From a checkpoint of a small multi-label image tagger.
Model: 3.28M parameters, layers 8, width 256.
Training: 22300 steps, batches of 256.
Rows from block 4 of a small multi-label image tagger, named by matrix and row number. Rows with one number belong to one neuron. Each number is 200 + 30 x the weight over its row's rms, rounded and kept within 0 to 999. All counts start at 0.
After each neuron's rows are labels from the 100 images, of 14848, where the neuron reaches its highest value: "top examples" is what is common among them; "place" is the part of the image that holds the peak. Only what is clearly more common there than usual is listed. The data: photos with spoken descriptions (Open Images, Localized Narratives).
# fc1: MLP up (model.blocks.4.mlp.fc1.weight, 768x256), inputs 172-255
# fc2: MLP down (model.blocks.4.mlp.fc2.weight, 256x768, transposed), outputs 172-255

fc1.767,188,198,173,188,129,164,146,150,185,203,234,202,193,200,177,201,233,142,196,224,214,140,176,198,226,178,171,240,181,179,235,187,217,165,215,219,183,198,229,177,211,231,187,226,226,213,154,213,180,237,184,237,159,190,201,178,178,216,200,179,217,186,218,153,224,188,173,186,196,194,177,193,207,232,199,219,162,175,213,192,183,208,287,184
fc2.767,223,217,214,159,179,246,211,187,194,205,177,215,235,182,136,178,189,244,166,190,164,207,267,217,203,228,262,229,180,217,230,200,200,215,164,239,235,230,193,203,208,150,241,194,150,195,219,194,130,205,169,215,183,195,271,138,212,237,170,169,188,174,239,194,188,202,152,229,174,176,186,199,198,210,202,250,227,222,225,156,255,174,194,180
top examples: text has "sky"
place: top left

fc1.86,191,239,179,151,169,196,261,200,233,150,217,202,185,183,234,251,187,215,207,167,189,175,246,175,180,143,157,184,265,179,204,270,230,190,133,265,177,204,213,181,189,163,203,207,273,221,188,204,200,210,199,239,216,220,209,242,174,205,206,220,226,153,263,139,224,205,177,208,228,192,191,209,182,258,234,154,206,224,198,216,217,185,163,199
fc2.86,207,237,208,202,182,163,196,210,229,222,203,205,174,192,151,184,219,147,268,186,209,208,152,195,159,297,172,242,182,213,196,173,179,178,175,197,245,169,184,242,195,202,184,238,233,216,171,240,224,224,175,212,214,223,218,184,200,235,213,261,228,191,194,224,180,210,197,230,194,184,242,197,134,236,191,222,210,247,207,192,218,230,202,179
top examples: text has "sky"; text has "buildings"; text has "building"; text has "poles"
place: centre

fc1.56,207,206,188,216,156,217,228,193,173,166,239,211,179,152,189,199,184,156,222,217,179,158,276,166,258,186,201,207,246,197,184,201,167,187,196,190,204,212,199,188,144,166,220,194,222,251,208,182,229,212,215,200,163,185,172,232,234,213,190,202,204,175,219,199,198,186,202,187,204,196,191,165,256,215,167,172,182,230,244,212,171,235,219,209
fc2.56,219,183,162,239,150,199,220,232,213,264,146,212,178,231,154,193,257,181,196,206,212,144,196,116,224,205,211,186,196,164,181,235,169,188,222,255,223,157,207,159,235,192,175,184,182,249,189,196,227,192,209,208,219,198,205,198,186,210,202,220,232,219,163,185,145,206,169,226,150,195,236,208,196,235,197,178,161,207,206,226,207,166,219,218
top examples: text has "trees"; text has "sky"; text has "grass"; text has "plants"
place: top left

fc1.267,218,159,181,149,225,250,228,231,201,142,198,192,223,246,228,212,190,224,159,274,188,232,204,220,259,187,197,189,219,238,182,217,218,180,212,239,178,183,200,194,186,283,194,202,213,140,210,220,247,219,225,211,170,200,187,209,179,191,221,183,221,220,267,180,211,188,179,172,201,203,209,228,191,216,244,233,206,187,147,178,221,198,183,167
fc2.267,223,204,248,232,203,200,222,174,184,177,191,242,204,205,195,186,222,139,190,189,197,161,198,178,217,195,179,203,253,217,203,278,184,217,223,184,254,200,167,200,198,201,203,170,209,159,198,184,196,128,236,214,186,209,219,127,233,204,178,184,179,240,231,215,240,265,173,222,165,196,234,158,273,234,243,171,184,234,233,226,177,259,212,209
top examples: text has "wall"; text has "sitting"; text has "table"
place: top centre

fc1.686,192,171,189,234,207,156,262,225,183,242,249,211,198,176,184,247,163,188,185,219,154,197,225,283,225,189,202,215,219,176,208,245,236,163,188,249,181,205,236,126,205,257,203,240,278,177,202,159,242,205,232,205,246,225,201,190,198,203,237,188,192,204,141,211,189,211,230,224,200,197,196,236,180,200,192,175,205,208,181,176,168,216,258,142
fc2.686,229,193,238,213,202,202,179,208,201,228,194,215,163,185,300,190,152,173,234,169,145,178,216,240,177,88,222,222,229,193,196,222,172,211,165,233,188,213,225,225,174,200,175,225,199,194,171,170,183,207,157,206,186,193,186,194,256,251,213,233,189,209,118,160,237,159,230,214,195,215,195,222,182,199,161,200,190,168,206,185,205,168,243,199
top examples: text has "standing"; text has "wall"; text has "holding"; text has "man"
place: centre

fc1.313,168,207,131,131,147,239,201,182,178,200,214,180,204,187,221,189,238,222,247,190,148,204,173,234,183,190,175,224,203,177,168,241,194,210,180,191,190,197,208,183,153,239,213,201,197,152,186,177,195,297,185,247,207,192,219,216,144,197,174,181,258,162,210,174,196,170,216,202,223,167,227,181,221,227,229,245,170,170,208,181,206,204,180,246
fc2.313,208,205,212,226,184,160,211,238,172,243,172,219,235,177,180,178,167,240,203,147,164,209,183,247,195,160,174,279,171,168,218,148,254,233,275,156,200,246,225,243,234,196,185,161,187,204,208,196,165,197,220,166,196,231,169,200,167,129,210,239,154,226,201,213,227,167,221,200,228,267,206,230,229,244,165,191,213,229,179,185,138,252,223,193
top examples: text has "woman"
place: top centre

fc1.468,251,174,149,210,286,215,234,191,255,186,164,212,154,216,216,201,245,144,162,174,232,164,239,159,223,204,186,183,185,208,189,220,164,157,190,258,202,188,235,165,221,197,224,219,246,195,270,216,221,290,223,163,225,190,224,178,167,209,216,183,169,220,174,248,177,224,248,246,204,180,199,210,261,208,205,203,173,207,251,204,213,194,201,181
fc2.468,235,242,200,212,281,223,157,175,282,215,289,194,197,177,253,175,152,196,205,172,172,184,186,212,235,222,228,212,214,174,250,221,205,168,228,164,240,204,178,202,196,172,228,199,201,162,187,212,207,198,187,214,185,238,207,202,176,225,218,188,174,154,133,209,225,232,272,186,204,142,221,207,176,220,232,165,252,195,180,214,228,198,225,194
top examples: text has "wall"; text has "man"; text has "holding"; text has "table"
place: middle right; centre

fc1.179,172,202,194,138,139,206,215,215,183,185,206,213,164,168,217,191,197,195,163,188,188,214,179,195,174,168,175,195,181,224,221,209,222,174,110,271,202,170,159,196,221,196,190,212,269,174,260,171,218,257,194,232,179,205,195,186,200,196,186,238,162,177,249,236,206,223,175,193,237,188,224,261,203,191,162,203,204,88,228,181,158,212,224,192
fc2.179,229,185,151,183,214,181,199,205,193,241,188,252,229,214,120,140,204,196,178,185,167,225,234,211,230,229,191,154,237,210,228,190,197,193,184,163,206,209,208,195,204,194,197,158,166,142,191,180,185,167,234,181,196,177,178,152,193,220,243,223,168,199,170,194,246,244,177,165,206,176,190,198,184,163,173,212,242,164,185,190,193,162,139,235
top examples: text has "trees"; text has "grass"
place: bottom left

fc1.630,279,187,189,235,192,265,202,235,198,173,181,238,205,190,194,222,215,187,212,168,129,217,212,193,254,242,155,206,197,208,194,240,213,208,182,173,182,209,212,169,222,193,227,173,185,177,181,174,265,204,201,207,176,185,161,202,172,153,179,155,171,138,181,158,223,175,217,167,197,195,183,181,172,213,203,171,222,214,150,180,160,205,249,164
fc2.630,252,202,178,233,214,243,207,220,173,153,170,241,241,191,181,181,193,234,199,219,252,187,190,195,205,218,199,190,166,236,157,184,194,182,239,179,199,198,144,214,145,222,196,226,226,221,188,249,215,226,159,174,205,197,173,189,206,184,189,153,261,241,222,182,157,216,231,150,184,269,202,214,292,156,167,191,144,222,215,234,220,188,203,169
top examples: text has "woman"
place: middle left

fc1.69,203,213,240,203,230,141,196,170,194,201,217,182,205,202,217,167,169,197,230,165,162,205,222,208,235,218,199,201,216,256,215,177,277,175,208,177,236,205,139,240,231,224,172,205,188,155,186,229,241,195,214,190,218,206,178,214,205,201,176,196,164,202,194,131,175,188,224,196,144,193,135,248,211,186,211,181,213,199,210,216,150,117,210,215
fc2.69,192,213,206,175,230,209,269,237,200,259,250,226,131,205,231,190,185,146,138,196,164,227,187,205,233,216,252,224,215,175,208,169,221,172,167,198,207,180,199,229,200,150,225,160,191,187,194,206,193,183,157,202,151,215,168,191,204,220,178,211,201,196,177,212,176,182,197,237,145,151,198,258,204,252,181,186,160,201,219,162,211,224,222,166
top examples: text has "wall"
place: middle left

fc1.250,234,174,193,138,192,205,224,230,209,217,221,202,153,216,230,185,189,165,206,232,228,215,223,155,194,203,214,183,255,213,214,224,201,168,209,180,236,182,223,170,230,296,221,217,207,219,233,204,198,188,219,203,202,198,211,188,194,224,173,173,212,224,215,181,246,166,173,258,182,205,199,207,231,199,194,151,205,153,225,168,184,202,194,189
fc2.250,214,222,238,212,220,233,241,200,173,195,243,221,210,186,201,230,216,172,207,210,232,207,205,215,265,160,184,196,247,190,152,191,196,197,161,205,169,177,217,247,188,149,194,177,178,149,186,265,188,219,209,243,147,165,244,189,185,233,185,189,184,186,200,223,197,220,158,191,185,203,251,169,229,177,158,232,243,210,167,122,182,197,162,215
top examples: text has "people"; text has "wall"; text has "table"; text has "sitting"
place: top centre

fc1.403,207,257,210,177,160,243,215,217,193,203,213,194,190,205,211,236,268,191,177,170,155,155,193,211,174,211,182,187,205,189,168,213,197,176,219,206,174,171,219,147,176,193,198,269,270,198,237,180,192,236,176,223,252,221,208,167,186,193,172,228,219,153,237,155,240,175,204,195,177,210,134,185,250,186,254,167,138,196,184,169,191,169,223,193
fc2.403,176,257,144,187,162,218,246,241,208,253,182,215,206,205,167,208,234,162,185,258,146,213,152,181,212,294,185,242,155,225,217,259,250,191,172,208,202,173,182,231,228,252,177,212,224,217,213,263,227,221,186,205,169,220,246,182,213,195,231,206,198,214,234,169,178,195,180,194,203,204,208,268,162,235,180,229,235,191,193,216,192,202,182,178
top examples: text has "sky"; text has "buildings"; text has "building"; text has "road"
place: centre

fc1.713,231,224,221,220,228,203,257,178,211,217,189,177,136,165,131,211,196,156,219,225,170,139,201,221,193,214,195,181,186,173,146,181,233,204,156,234,260,222,126,229,218,200,183,190,210,123,213,168,189,240,228,183,198,199,228,144,130,166,193,207,204,186,177,227,171,233,152,260,223,179,194,190,215,261,268,215,196,208,184,194,234,183,193,176
fc2.713,166,219,159,165,215,182,259,202,185,168,178,204,141,216,212,232,160,198,194,195,208,220,206,203,201,185,220,195,190,187,221,230,187,176,251,148,171,195,223,149,154,161,189,192,220,236,217,193,240,208,225,248,164,223,149,241,215,180,201,205,199,287,178,191,215,188,192,183,188,176,235,215,188,170,198,194,238,254,184,199,185,248,200,205
top examples: text has "people"; text has "road"
place: bottom left

fc1.544,237,142,196,174,178,231,222,195,209,221,218,205,181,198,212,200,205,201,191,200,197,138,205,232,192,212,178,222,229,169,168,190,200,214,164,165,201,177,230,164,163,237,204,224,189,149,215,236,206,218,134,206,207,309,213,180,147,191,153,162,216,158,218,235,216,152,191,160,194,192,172,175,218,185,228,211,238,206,241,148,190,205,215,201
fc2.544,172,174,203,144,204,235,210,222,137,233,197,149,224,191,201,219,238,184,187,174,215,257,165,180,227,135,180,175,208,228,218,163,195,118,154,217,228,255,208,252,249,201,196,174,205,216,277,169,199,156,219,225,158,176,203,166,183,227,172,190,249,105,249,216,231,189,198,271,167,156,217,159,174,232,188,199,165,220,210,230,171,207,214,167
top examples: text has "wall"; text has "table"
place: top left

fc1.375,221,204,204,195,172,219,194,198,187,170,204,193,179,207,194,234,208,219,157,191,169,223,213,230,195,199,178,171,269,227,221,210,275,237,159,207,208,194,218,196,207,248,214,176,203,177,178,203,219,206,156,203,218,271,197,168,226,197,190,220,144,174,205,172,273,201,193,199,246,237,199,176,265,180,212,192,180,192,195,209,188,194,166,204
fc2.375,184,193,195,207,183,254,210,177,196,220,203,200,211,227,177,212,200,278,196,142,199,212,191,187,192,209,201,170,213,171,192,193,181,238,206,211,141,192,192,162,190,236,182,246,225,121,185,189,215,218,178,177,219,249,209,185,173,206,208,207,237,208,225,212,196,264,200,273,226,173,105,186,276,218,179,238,251,250,144,138,215,190,197,196
top examples: text has "sky"; text has "buildings"
place: top left

fc1.429,232,171,196,187,188,223,179,212,185,145,197,215,245,203,215,188,234,191,99,184,180,201,249,207,221,178,205,157,195,206,127,204,162,198,214,204,173,185,233,209,243,220,248,230,221,199,255,232,191,199,152,227,169,269,241,220,181,183,159,230,179,190,137,266,257,233,241,221,209,214,187,211,222,187,203,224,163,150,219,194,177,146,176,126
fc2.429,181,227,168,222,226,198,224,198,202,167,175,174,250,199,218,248,158,216,237,278,193,190,149,221,158,273,194,252,197,250,166,168,187,230,198,199,187,216,236,218,174,183,199,191,204,222,203,180,238,251,178,186,125,146,194,186,210,154,178,237,224,254,154,199,206,185,223,193,203,224,221,195,181,218,179,191,214,216,214,222,199,192,208,189
top examples: text has "woman"; text has "wearing"; text has "smiling"
place: centre

fc1.744,181,227,210,206,177,231,197,177,185,215,232,196,202,183,215,197,189,210,190,205,129,156,234,179,197,163,176,203,272,222,163,255,247,152,195,240,208,203,205,218,188,180,195,212,216,141,252,167,191,247,202,191,207,245,203,236,222,210,179,223,216,192,261,204,309,170,174,209,230,194,182,226,167,193,272,211,189,223,202,145,183,186,197,221
fc2.744,185,270,151,192,156,180,243,204,235,186,174,189,177,201,183,208,259,232,200,188,206,191,146,190,222,198,151,239,183,231,152,194,223,198,206,208,203,218,151,230,204,269,179,183,275,229,214,209,230,224,207,208,242,172,258,189,212,202,242,238,234,209,212,164,227,206,173,261,188,200,207,188,196,233,173,239,207,237,193,187,194,224,188,217
top examples: text has "sky"; text has "buildings"; text has "building"; text has "road"
place: centre

fc1.295,264,144,203,218,166,249,208,200,229,165,186,220,219,204,222,182,207,214,162,205,198,155,190,162,239,205,195,214,179,248,167,244,181,234,208,233,179,202,143,218,187,222,225,262,204,140,235,234,161,218,170,228,183,223,187,201,237,227,178,226,197,182,217,213,198,233,238,167,174,219,200,194,213,216,126,216,156,167,207,176,194,109,207,122
fc2.295,225,196,166,199,157,202,184,187,199,215,162,246,236,161,175,129,134,212,240,229,216,174,203,212,180,219,218,248,173,261,200,231,192,261,222,245,196,211,184,202,164,204,198,178,227,166,208,187,200,221,181,133,185,187,136,244,184,186,198,200,170,239,194,136,210,158,192,229,206,215,168,218,301,189,158,225,138,203,176,197,188,188,208,235
top examples: text has "standing"; text has "wall"; text has "woman"; text has "wearing"
place: centre

fc1.196,177,195,195,189,198,258,204,221,201,194,145,184,200,179,221,225,203,169,225,209,205,249,228,179,224,174,222,187,237,253,168,262,223,240,195,170,217,171,249,141,233,177,192,174,179,204,231,228,221,241,152,218,161,208,204,275,195,187,230,202,180,189,269,190,187,178,165,157,177,180,215,320,197,213,221,252,173,201,162,183,207,130,167,186
fc2.196,201,219,211,160,229,177,191,216,227,208,238,200,237,221,209,181,115,229,212,156,217,160,206,247,143,170,207,202,201,163,223,214,180,221,186,183,154,207,164,204,147,156,175,223,151,196,215,207,176,175,203,241,190,205,195,246,226,208,189,180,190,215,228,188,128,208,233,215,182,222,184,250,169,228,185,181,211,196,166,137,244,240,269,199
top examples: text has "standing"; text has "sitting"; text has "persons"
place: top centre

fc1.213,182,205,152,224,170,207,251,203,204,214,196,187,162,196,180,238,188,192,204,208,188,191,231,251,192,163,208,187,244,232,219,214,240,222,208,185,215,181,219,201,231,186,216,184,218,184,192,197,255,177,181,207,234,208,216,219,232,216,190,156,154,185,181,147,273,165,195,207,238,219,198,181,190,225,232,175,208,200,163,219,250,206,142,176
fc2.213,178,181,180,217,205,272,180,131,228,161,215,229,207,222,206,181,231,234,151,173,218,203,185,196,208,245,227,167,192,190,207,182,182,233,204,231,143,209,179,200,107,221,193,269,242,170,206,213,210,180,186,206,222,209,185,168,220,210,177,177,210,219,202,173,133,295,182,228,234,242,161,225,224,196,205,212,211,194,175,152,219,175,188,204
top examples: text has "sky"; text has "trees"
place: top left

fc1.735,182,201,223,209,191,215,258,161,201,207,205,236,194,212,219,191,188,201,167,197,172,134,205,190,213,241,174,187,172,112,216,199,244,139,160,171,173,185,197,241,167,222,228,208,250,216,182,154,171,259,212,233,197,201,229,187,168,226,196,177,188,216,209,212,245,233,200,250,234,227,225,170,233,184,193,215,222,205,229,151,170,249,243,120
fc2.735,230,228,212,158,154,180,182,215,209,195,204,233,225,210,284,215,170,182,265,176,187,180,195,224,148,202,203,221,196,174,186,164,136,207,222,183,216,218,185,133,189,163,214,252,254,196,188,205,206,217,183,230,224,241,222,179,213,228,227,157,196,237,200,198,165,180,192,228,205,263,183,271,165,217,181,187,213,164,162,189,212,210,261,194
top examples: text has "standing"; text has "wall"; text has "sitting"; text has "holding"
place: centre

fc1.81,205,174,209,231,240,237,233,208,226,229,222,164,180,129,103,185,207,200,246,240,211,156,203,218,194,262,171,223,228,173,141,172,172,216,164,218,249,174,174,193,226,189,189,188,214,157,185,143,207,243,214,200,231,206,278,163,176,164,132,206,188,176,177,208,160,195,187,240,183,184,223,174,233,190,210,224,227,218,205,143,190,202,165,193
fc2.81,165,257,164,145,194,190,203,154,184,204,199,139,177,227,192,245,182,214,222,167,217,212,247,213,175,240,264,228,204,171,202,180,193,151,205,193,198,243,190,176,176,187,203,174,204,204,238,220,232,177,194,302,214,223,140,190,235,220,173,246,203,206,244,163,209,181,208,189,236,200,202,242,176,146,222,132,195,206,179,215,220,202,210,198
top examples: text has "sky"; text has "road"; text has "buildings"
place: bottom centre

fc1.224,204,223,236,205,181,203,241,186,174,225,203,212,195,202,210,219,177,251,201,170,122,224,172,208,270,213,213,177,192,169,193,203,170,184,237,140,243,198,178,218,171,208,191,215,178,217,194,212,223,119,181,177,206,193,215,204,207,201,191,177,216,254,188,187,207,191,200,196,196,160,158,210,167,178,201,136,182,210,254,172,190,230,259,127
fc2.224,235,204,184,152,204,233,184,197,241,217,202,187,192,208,227,229,113,241,239,220,143,179,200,200,210,166,175,235,225,188,230,234,183,223,230,174,209,206,180,159,208,131,215,204,192,201,190,175,210,186,208,184,220,212,166,221,185,191,214,176,204,166,140,198,183,187,184,191,228,195,206,239,201,202,167,153,213,187,191,144,220,246,267,215
top examples: text has "standing"; text has "wall"; text has "holding"; text has "man"
place: middle left; centre

fc1.133,230,162,201,176,185,225,211,169,214,200,226,192,212,209,201,187,251,164,221,232,215,213,275,198,243,142,208,202,240,224,170,192,225,187,197,191,167,170,229,177,175,234,223,186,199,182,239,140,223,180,226,210,211,194,208,196,161,127,182,172,153,259,239,209,212,172,185,172,154,165,161,186,214,194,224,231,184,139,163,130,204,205,172,108
fc2.133,193,190,204,229,228,267,171,211,160,238,188,173,266,215,180,223,182,165,145,230,176,174,247,188,221,251,223,139,217,175,235,179,230,195,243,209,234,192,203,212,183,206,220,180,194,198,245,252,233,185,170,251,175,208,214,194,190,173,209,159,170,187,170,235,200,236,183,238,218,171,222,178,195,215,224,178,214,210,173,192,169,192,158,182
top examples: text has "people"
place: top right; top centre

fc1.96,222,209,205,241,192,234,126,209,228,244,214,178,202,172,103,220,245,198,184,245,178,173,201,162,232,243,150,176,224,210,215,218,198,200,205,172,171,192,145,160,182,188,230,195,201,202,187,165,210,192,159,250,207,219,177,267,222,183,228,200,156,219,217,193,224,218,235,186,232,162,176,200,218,193,195,256,151,239,230,218,164,177,240,191
fc2.96,204,238,129,173,235,195,196,159,233,224,245,197,247,198,194,214,200,224,214,189,169,182,214,236,192,191,200,249,196,177,282,167,229,204,232,160,217,269,227,214,169,196,204,200,189,191,241,253,136,228,209,175,211,232,173,235,175,217,169,236,159,251,186,190,170,194,226,192,196,195,180,200,195,189,223,199,206,286,177,171,187,195,171,202
top examples: text has "standing"
place: bottom left; bottom right

fc1.634,234,203,206,172,194,166,200,167,238,195,146,209,147,196,215,195,236,167,212,162,219,240,194,182,176,148,187,211,165,210,197,224,178,185,172,182,210,208,236,182,181,245,188,204,178,202,207,176,209,222,207,202,179,212,230,247,217,194,206,146,195,260,184,155,142,222,233,241,235,178,197,247,238,206,196,205,160,227,173,142,230,200,175,191
fc2.634,210,191,164,208,220,152,220,198,190,227,180,190,187,226,224,185,209,185,147,195,187,174,233,199,208,215,215,262,183,109,219,216,146,160,235,217,177,242,191,162,205,199,199,214,202,196,243,244,220,174,201,222,220,252,184,257,273,156,231,236,176,216,182,169,229,205,200,185,198,177,227,159,215,250,177,200,226,186,209,189,153,268,175,242
top examples: text has "wall"; text has "sitting"; text has "table"; text has "holding"
place: top centre

fc1.188,214,174,126,212,248,119,235,184,235,230,175,191,166,197,220,174,225,161,214,176,265,205,202,180,229,225,198,122,216,229,184,206,166,209,207,244,241,194,187,160,220,231,179,275,213,161,266,228,199,201,204,155,204,203,185,184,127,229,176,191,214,209,215,262,183,241,205,174,233,137,174,212,228,210,202,180,184,204,212,174,230,188,229,216
fc2.188,191,201,208,200,270,192,174,210,253,220,258,187,244,187,217,187,157,225,166,170,157,236,163,201,178,202,238,171,233,162,229,182,203,169,190,202,193,252,160,161,199,209,182,248,215,198,196,201,202,200,178,163,198,218,168,193,172,203,200,216,201,167,196,143,201,227,266,223,194,140,208,200,179,183,200,99,238,220,227,217,186,206,221,201
top examples: text has "wall"; text has "man"; text has "wearing"
place: centre; middle right

fc1.414,205,187,172,195,166,178,191,198,169,205,165,189,226,207,208,179,226,188,240,212,203,156,199,214,213,162,203,229,246,182,191,191,186,153,142,256,229,180,157,173,138,185,226,212,187,175,241,194,221,206,219,184,183,226,168,167,227,165,207,165,228,265,156,204,260,179,209,206,160,183,205,183,228,197,193,181,211,172,185,212,203,237,231,185
fc2.414,125,169,163,210,193,295,228,205,182,221,179,207,198,226,195,253,214,207,200,228,215,220,201,225,173,188,184,216,195,211,224,221,237,170,220,197,203,118,186,209,173,214,256,193,184,278,199,203,177,223,264,131,210,223,194,219,211,171,192,205,193,228,195,274,219,167,188,191,188,214,224,136,190,250,179,195,180,219,126,210,176,176,200,192
top examples: text has "clouds"
place: bottom right

fc1.708,214,208,205,151,189,216,206,204,182,233,183,202,202,180,214,211,186,149,227,194,217,237,271,158,198,176,224,189,239,189,230,256,150,185,205,173,178,228,191,178,187,273,233,179,215,185,195,177,231,191,200,250,148,186,220,232,200,128,189,197,209,210,247,185,185,170,178,181,147,196,199,202,247,208,173,155,192,113,227,191,196,195,203,123
fc2.708,160,241,236,207,192,208,197,215,178,172,273,157,182,181,201,216,185,194,156,220,211,155,190,191,215,191,195,218,279,149,227,216,207,232,172,189,204,208,181,220,144,125,171,216,202,138,200,267,205,208,188,223,154,201,203,222,163,206,249,190,182,185,157,212,151,211,190,162,233,156,233,197,214,204,244,204,201,185,203,157,201,262,191,209
top examples: text has "people"; text has "table"; text has "wall"; text has "sitting"
place: top centre; top left

fc1.344,269,203,163,141,192,206,281,171,252,237,206,196,192,208,197,218,183,229,255,185,201,229,190,232,193,168,173,202,207,163,168,215,268,176,144,194,226,174,228,194,177,203,202,165,192,184,159,184,224,241,170,214,254,218,206,214,144,170,183,168,266,182,201,153,207,163,215,177,215,199,212,174,208,194,161,232,165,180,188,180,220,173,222,254
fc2.344,190,190,187,167,245,227,163,194,253,175,249,170,203,196,146,161,168,237,206,201,157,180,209,243,177,233,197,245,176,219,228,171,167,203,234,184,148,229,206,177,183,240,98,214,220,204,207,205,172,206,183,246,184,248,172,209,181,193,222,213,184,209,174,209,264,147,214,157,175,153,184,220,184,171,221,238,189,191,197,200,189,191,213,199
top examples: text has "wall"; text has "holding"; text has "wearing"
place: top centre

fc1.127,196,175,248,164,203,190,146,211,186,166,163,172,220,192,226,154,216,162,153,253,227,187,226,202,230,179,203,203,209,275,167,179,168,203,170,265,200,196,225,208,238,179,200,175,224,210,293,207,182,167,166,200,159,161,173,172,189,173,172,190,197,200,171,230,203,193,207,218,188,208,195,258,220,201,146,190,190,170,214,178,155,202,183,108
fc2.127,181,188,211,168,218,193,218,188,178,209,200,219,227,170,153,168,208,184,209,209,166,205,191,241,195,203,180,241,202,260,236,216,200,192,183,210,193,152,189,196,137,223,159,229,195,202,263,213,216,232,215,181,187,162,150,194,210,161,219,253,210,245,151,133,224,237,191,247,182,195,214,239,191,177,154,182,228,224,148,156,203,235,163,239
top examples: text has "woman"; text has "wearing"; text has "smiling"
place: centre

fc1.699,219,205,223,221,218,201,160,150,184,142,164,211,154,201,195,204,231,174,225,191,207,156,209,230,171,186,200,168,230,304,194,180,227,202,152,153,178,202,186,205,262,195,222,194,187,119,190,236,230,216,216,213,207,237,222,198,193,168,225,184,173,216,195,173,163,204,186,192,169,173,160,227,209,217,207,220,179,209,151,205,207,130,180,205
fc2.699,183,242,194,180,200,199,196,193,196,177,238,193,135,165,234,199,194,135,215,234,203,205,226,195,181,180,197,240,184,180,237,199,226,176,189,184,178,164,210,191,232,189,210,163,235,202,245,184,227,191,198,241,195,222,224,218,256,210,234,202,242,201,207,231,219,195,156,193,189,171,214,171,215,227,211,193,201,209,191,167,234,206,186,215
top examples: text has "people"
place: bottom centre

fc1.70,178,202,240,231,198,169,133,208,215,218,179,260,172,202,205,205,188,116,233,164,143,231,223,162,172,174,199,201,199,194,193,204,196,187,219,187,205,218,228,209,154,211,192,160,206,204,196,194,210,142,203,191,190,208,225,207,194,205,195,172,213,183,220,180,211,217,219,183,214,141,188,187,214,216,239,177,187,221,204,163,125,182,262,220
fc2.70,184,234,227,195,188,178,193,229,207,229,237,210,223,189,229,242,137,220,227,224,163,199,211,190,219,174,231,218,204,185,230,186,175,179,197,142,177,186,161,197,151,175,266,221,225,181,225,261,217,225,168,234,181,201,193,228,198,201,163,171,202,140,254,211,145,238,189,142,246,224,259,239,212,210,196,239,203,192,171,224,177,229,255,279
top examples: text has "standing"; text has "wall"
place: centre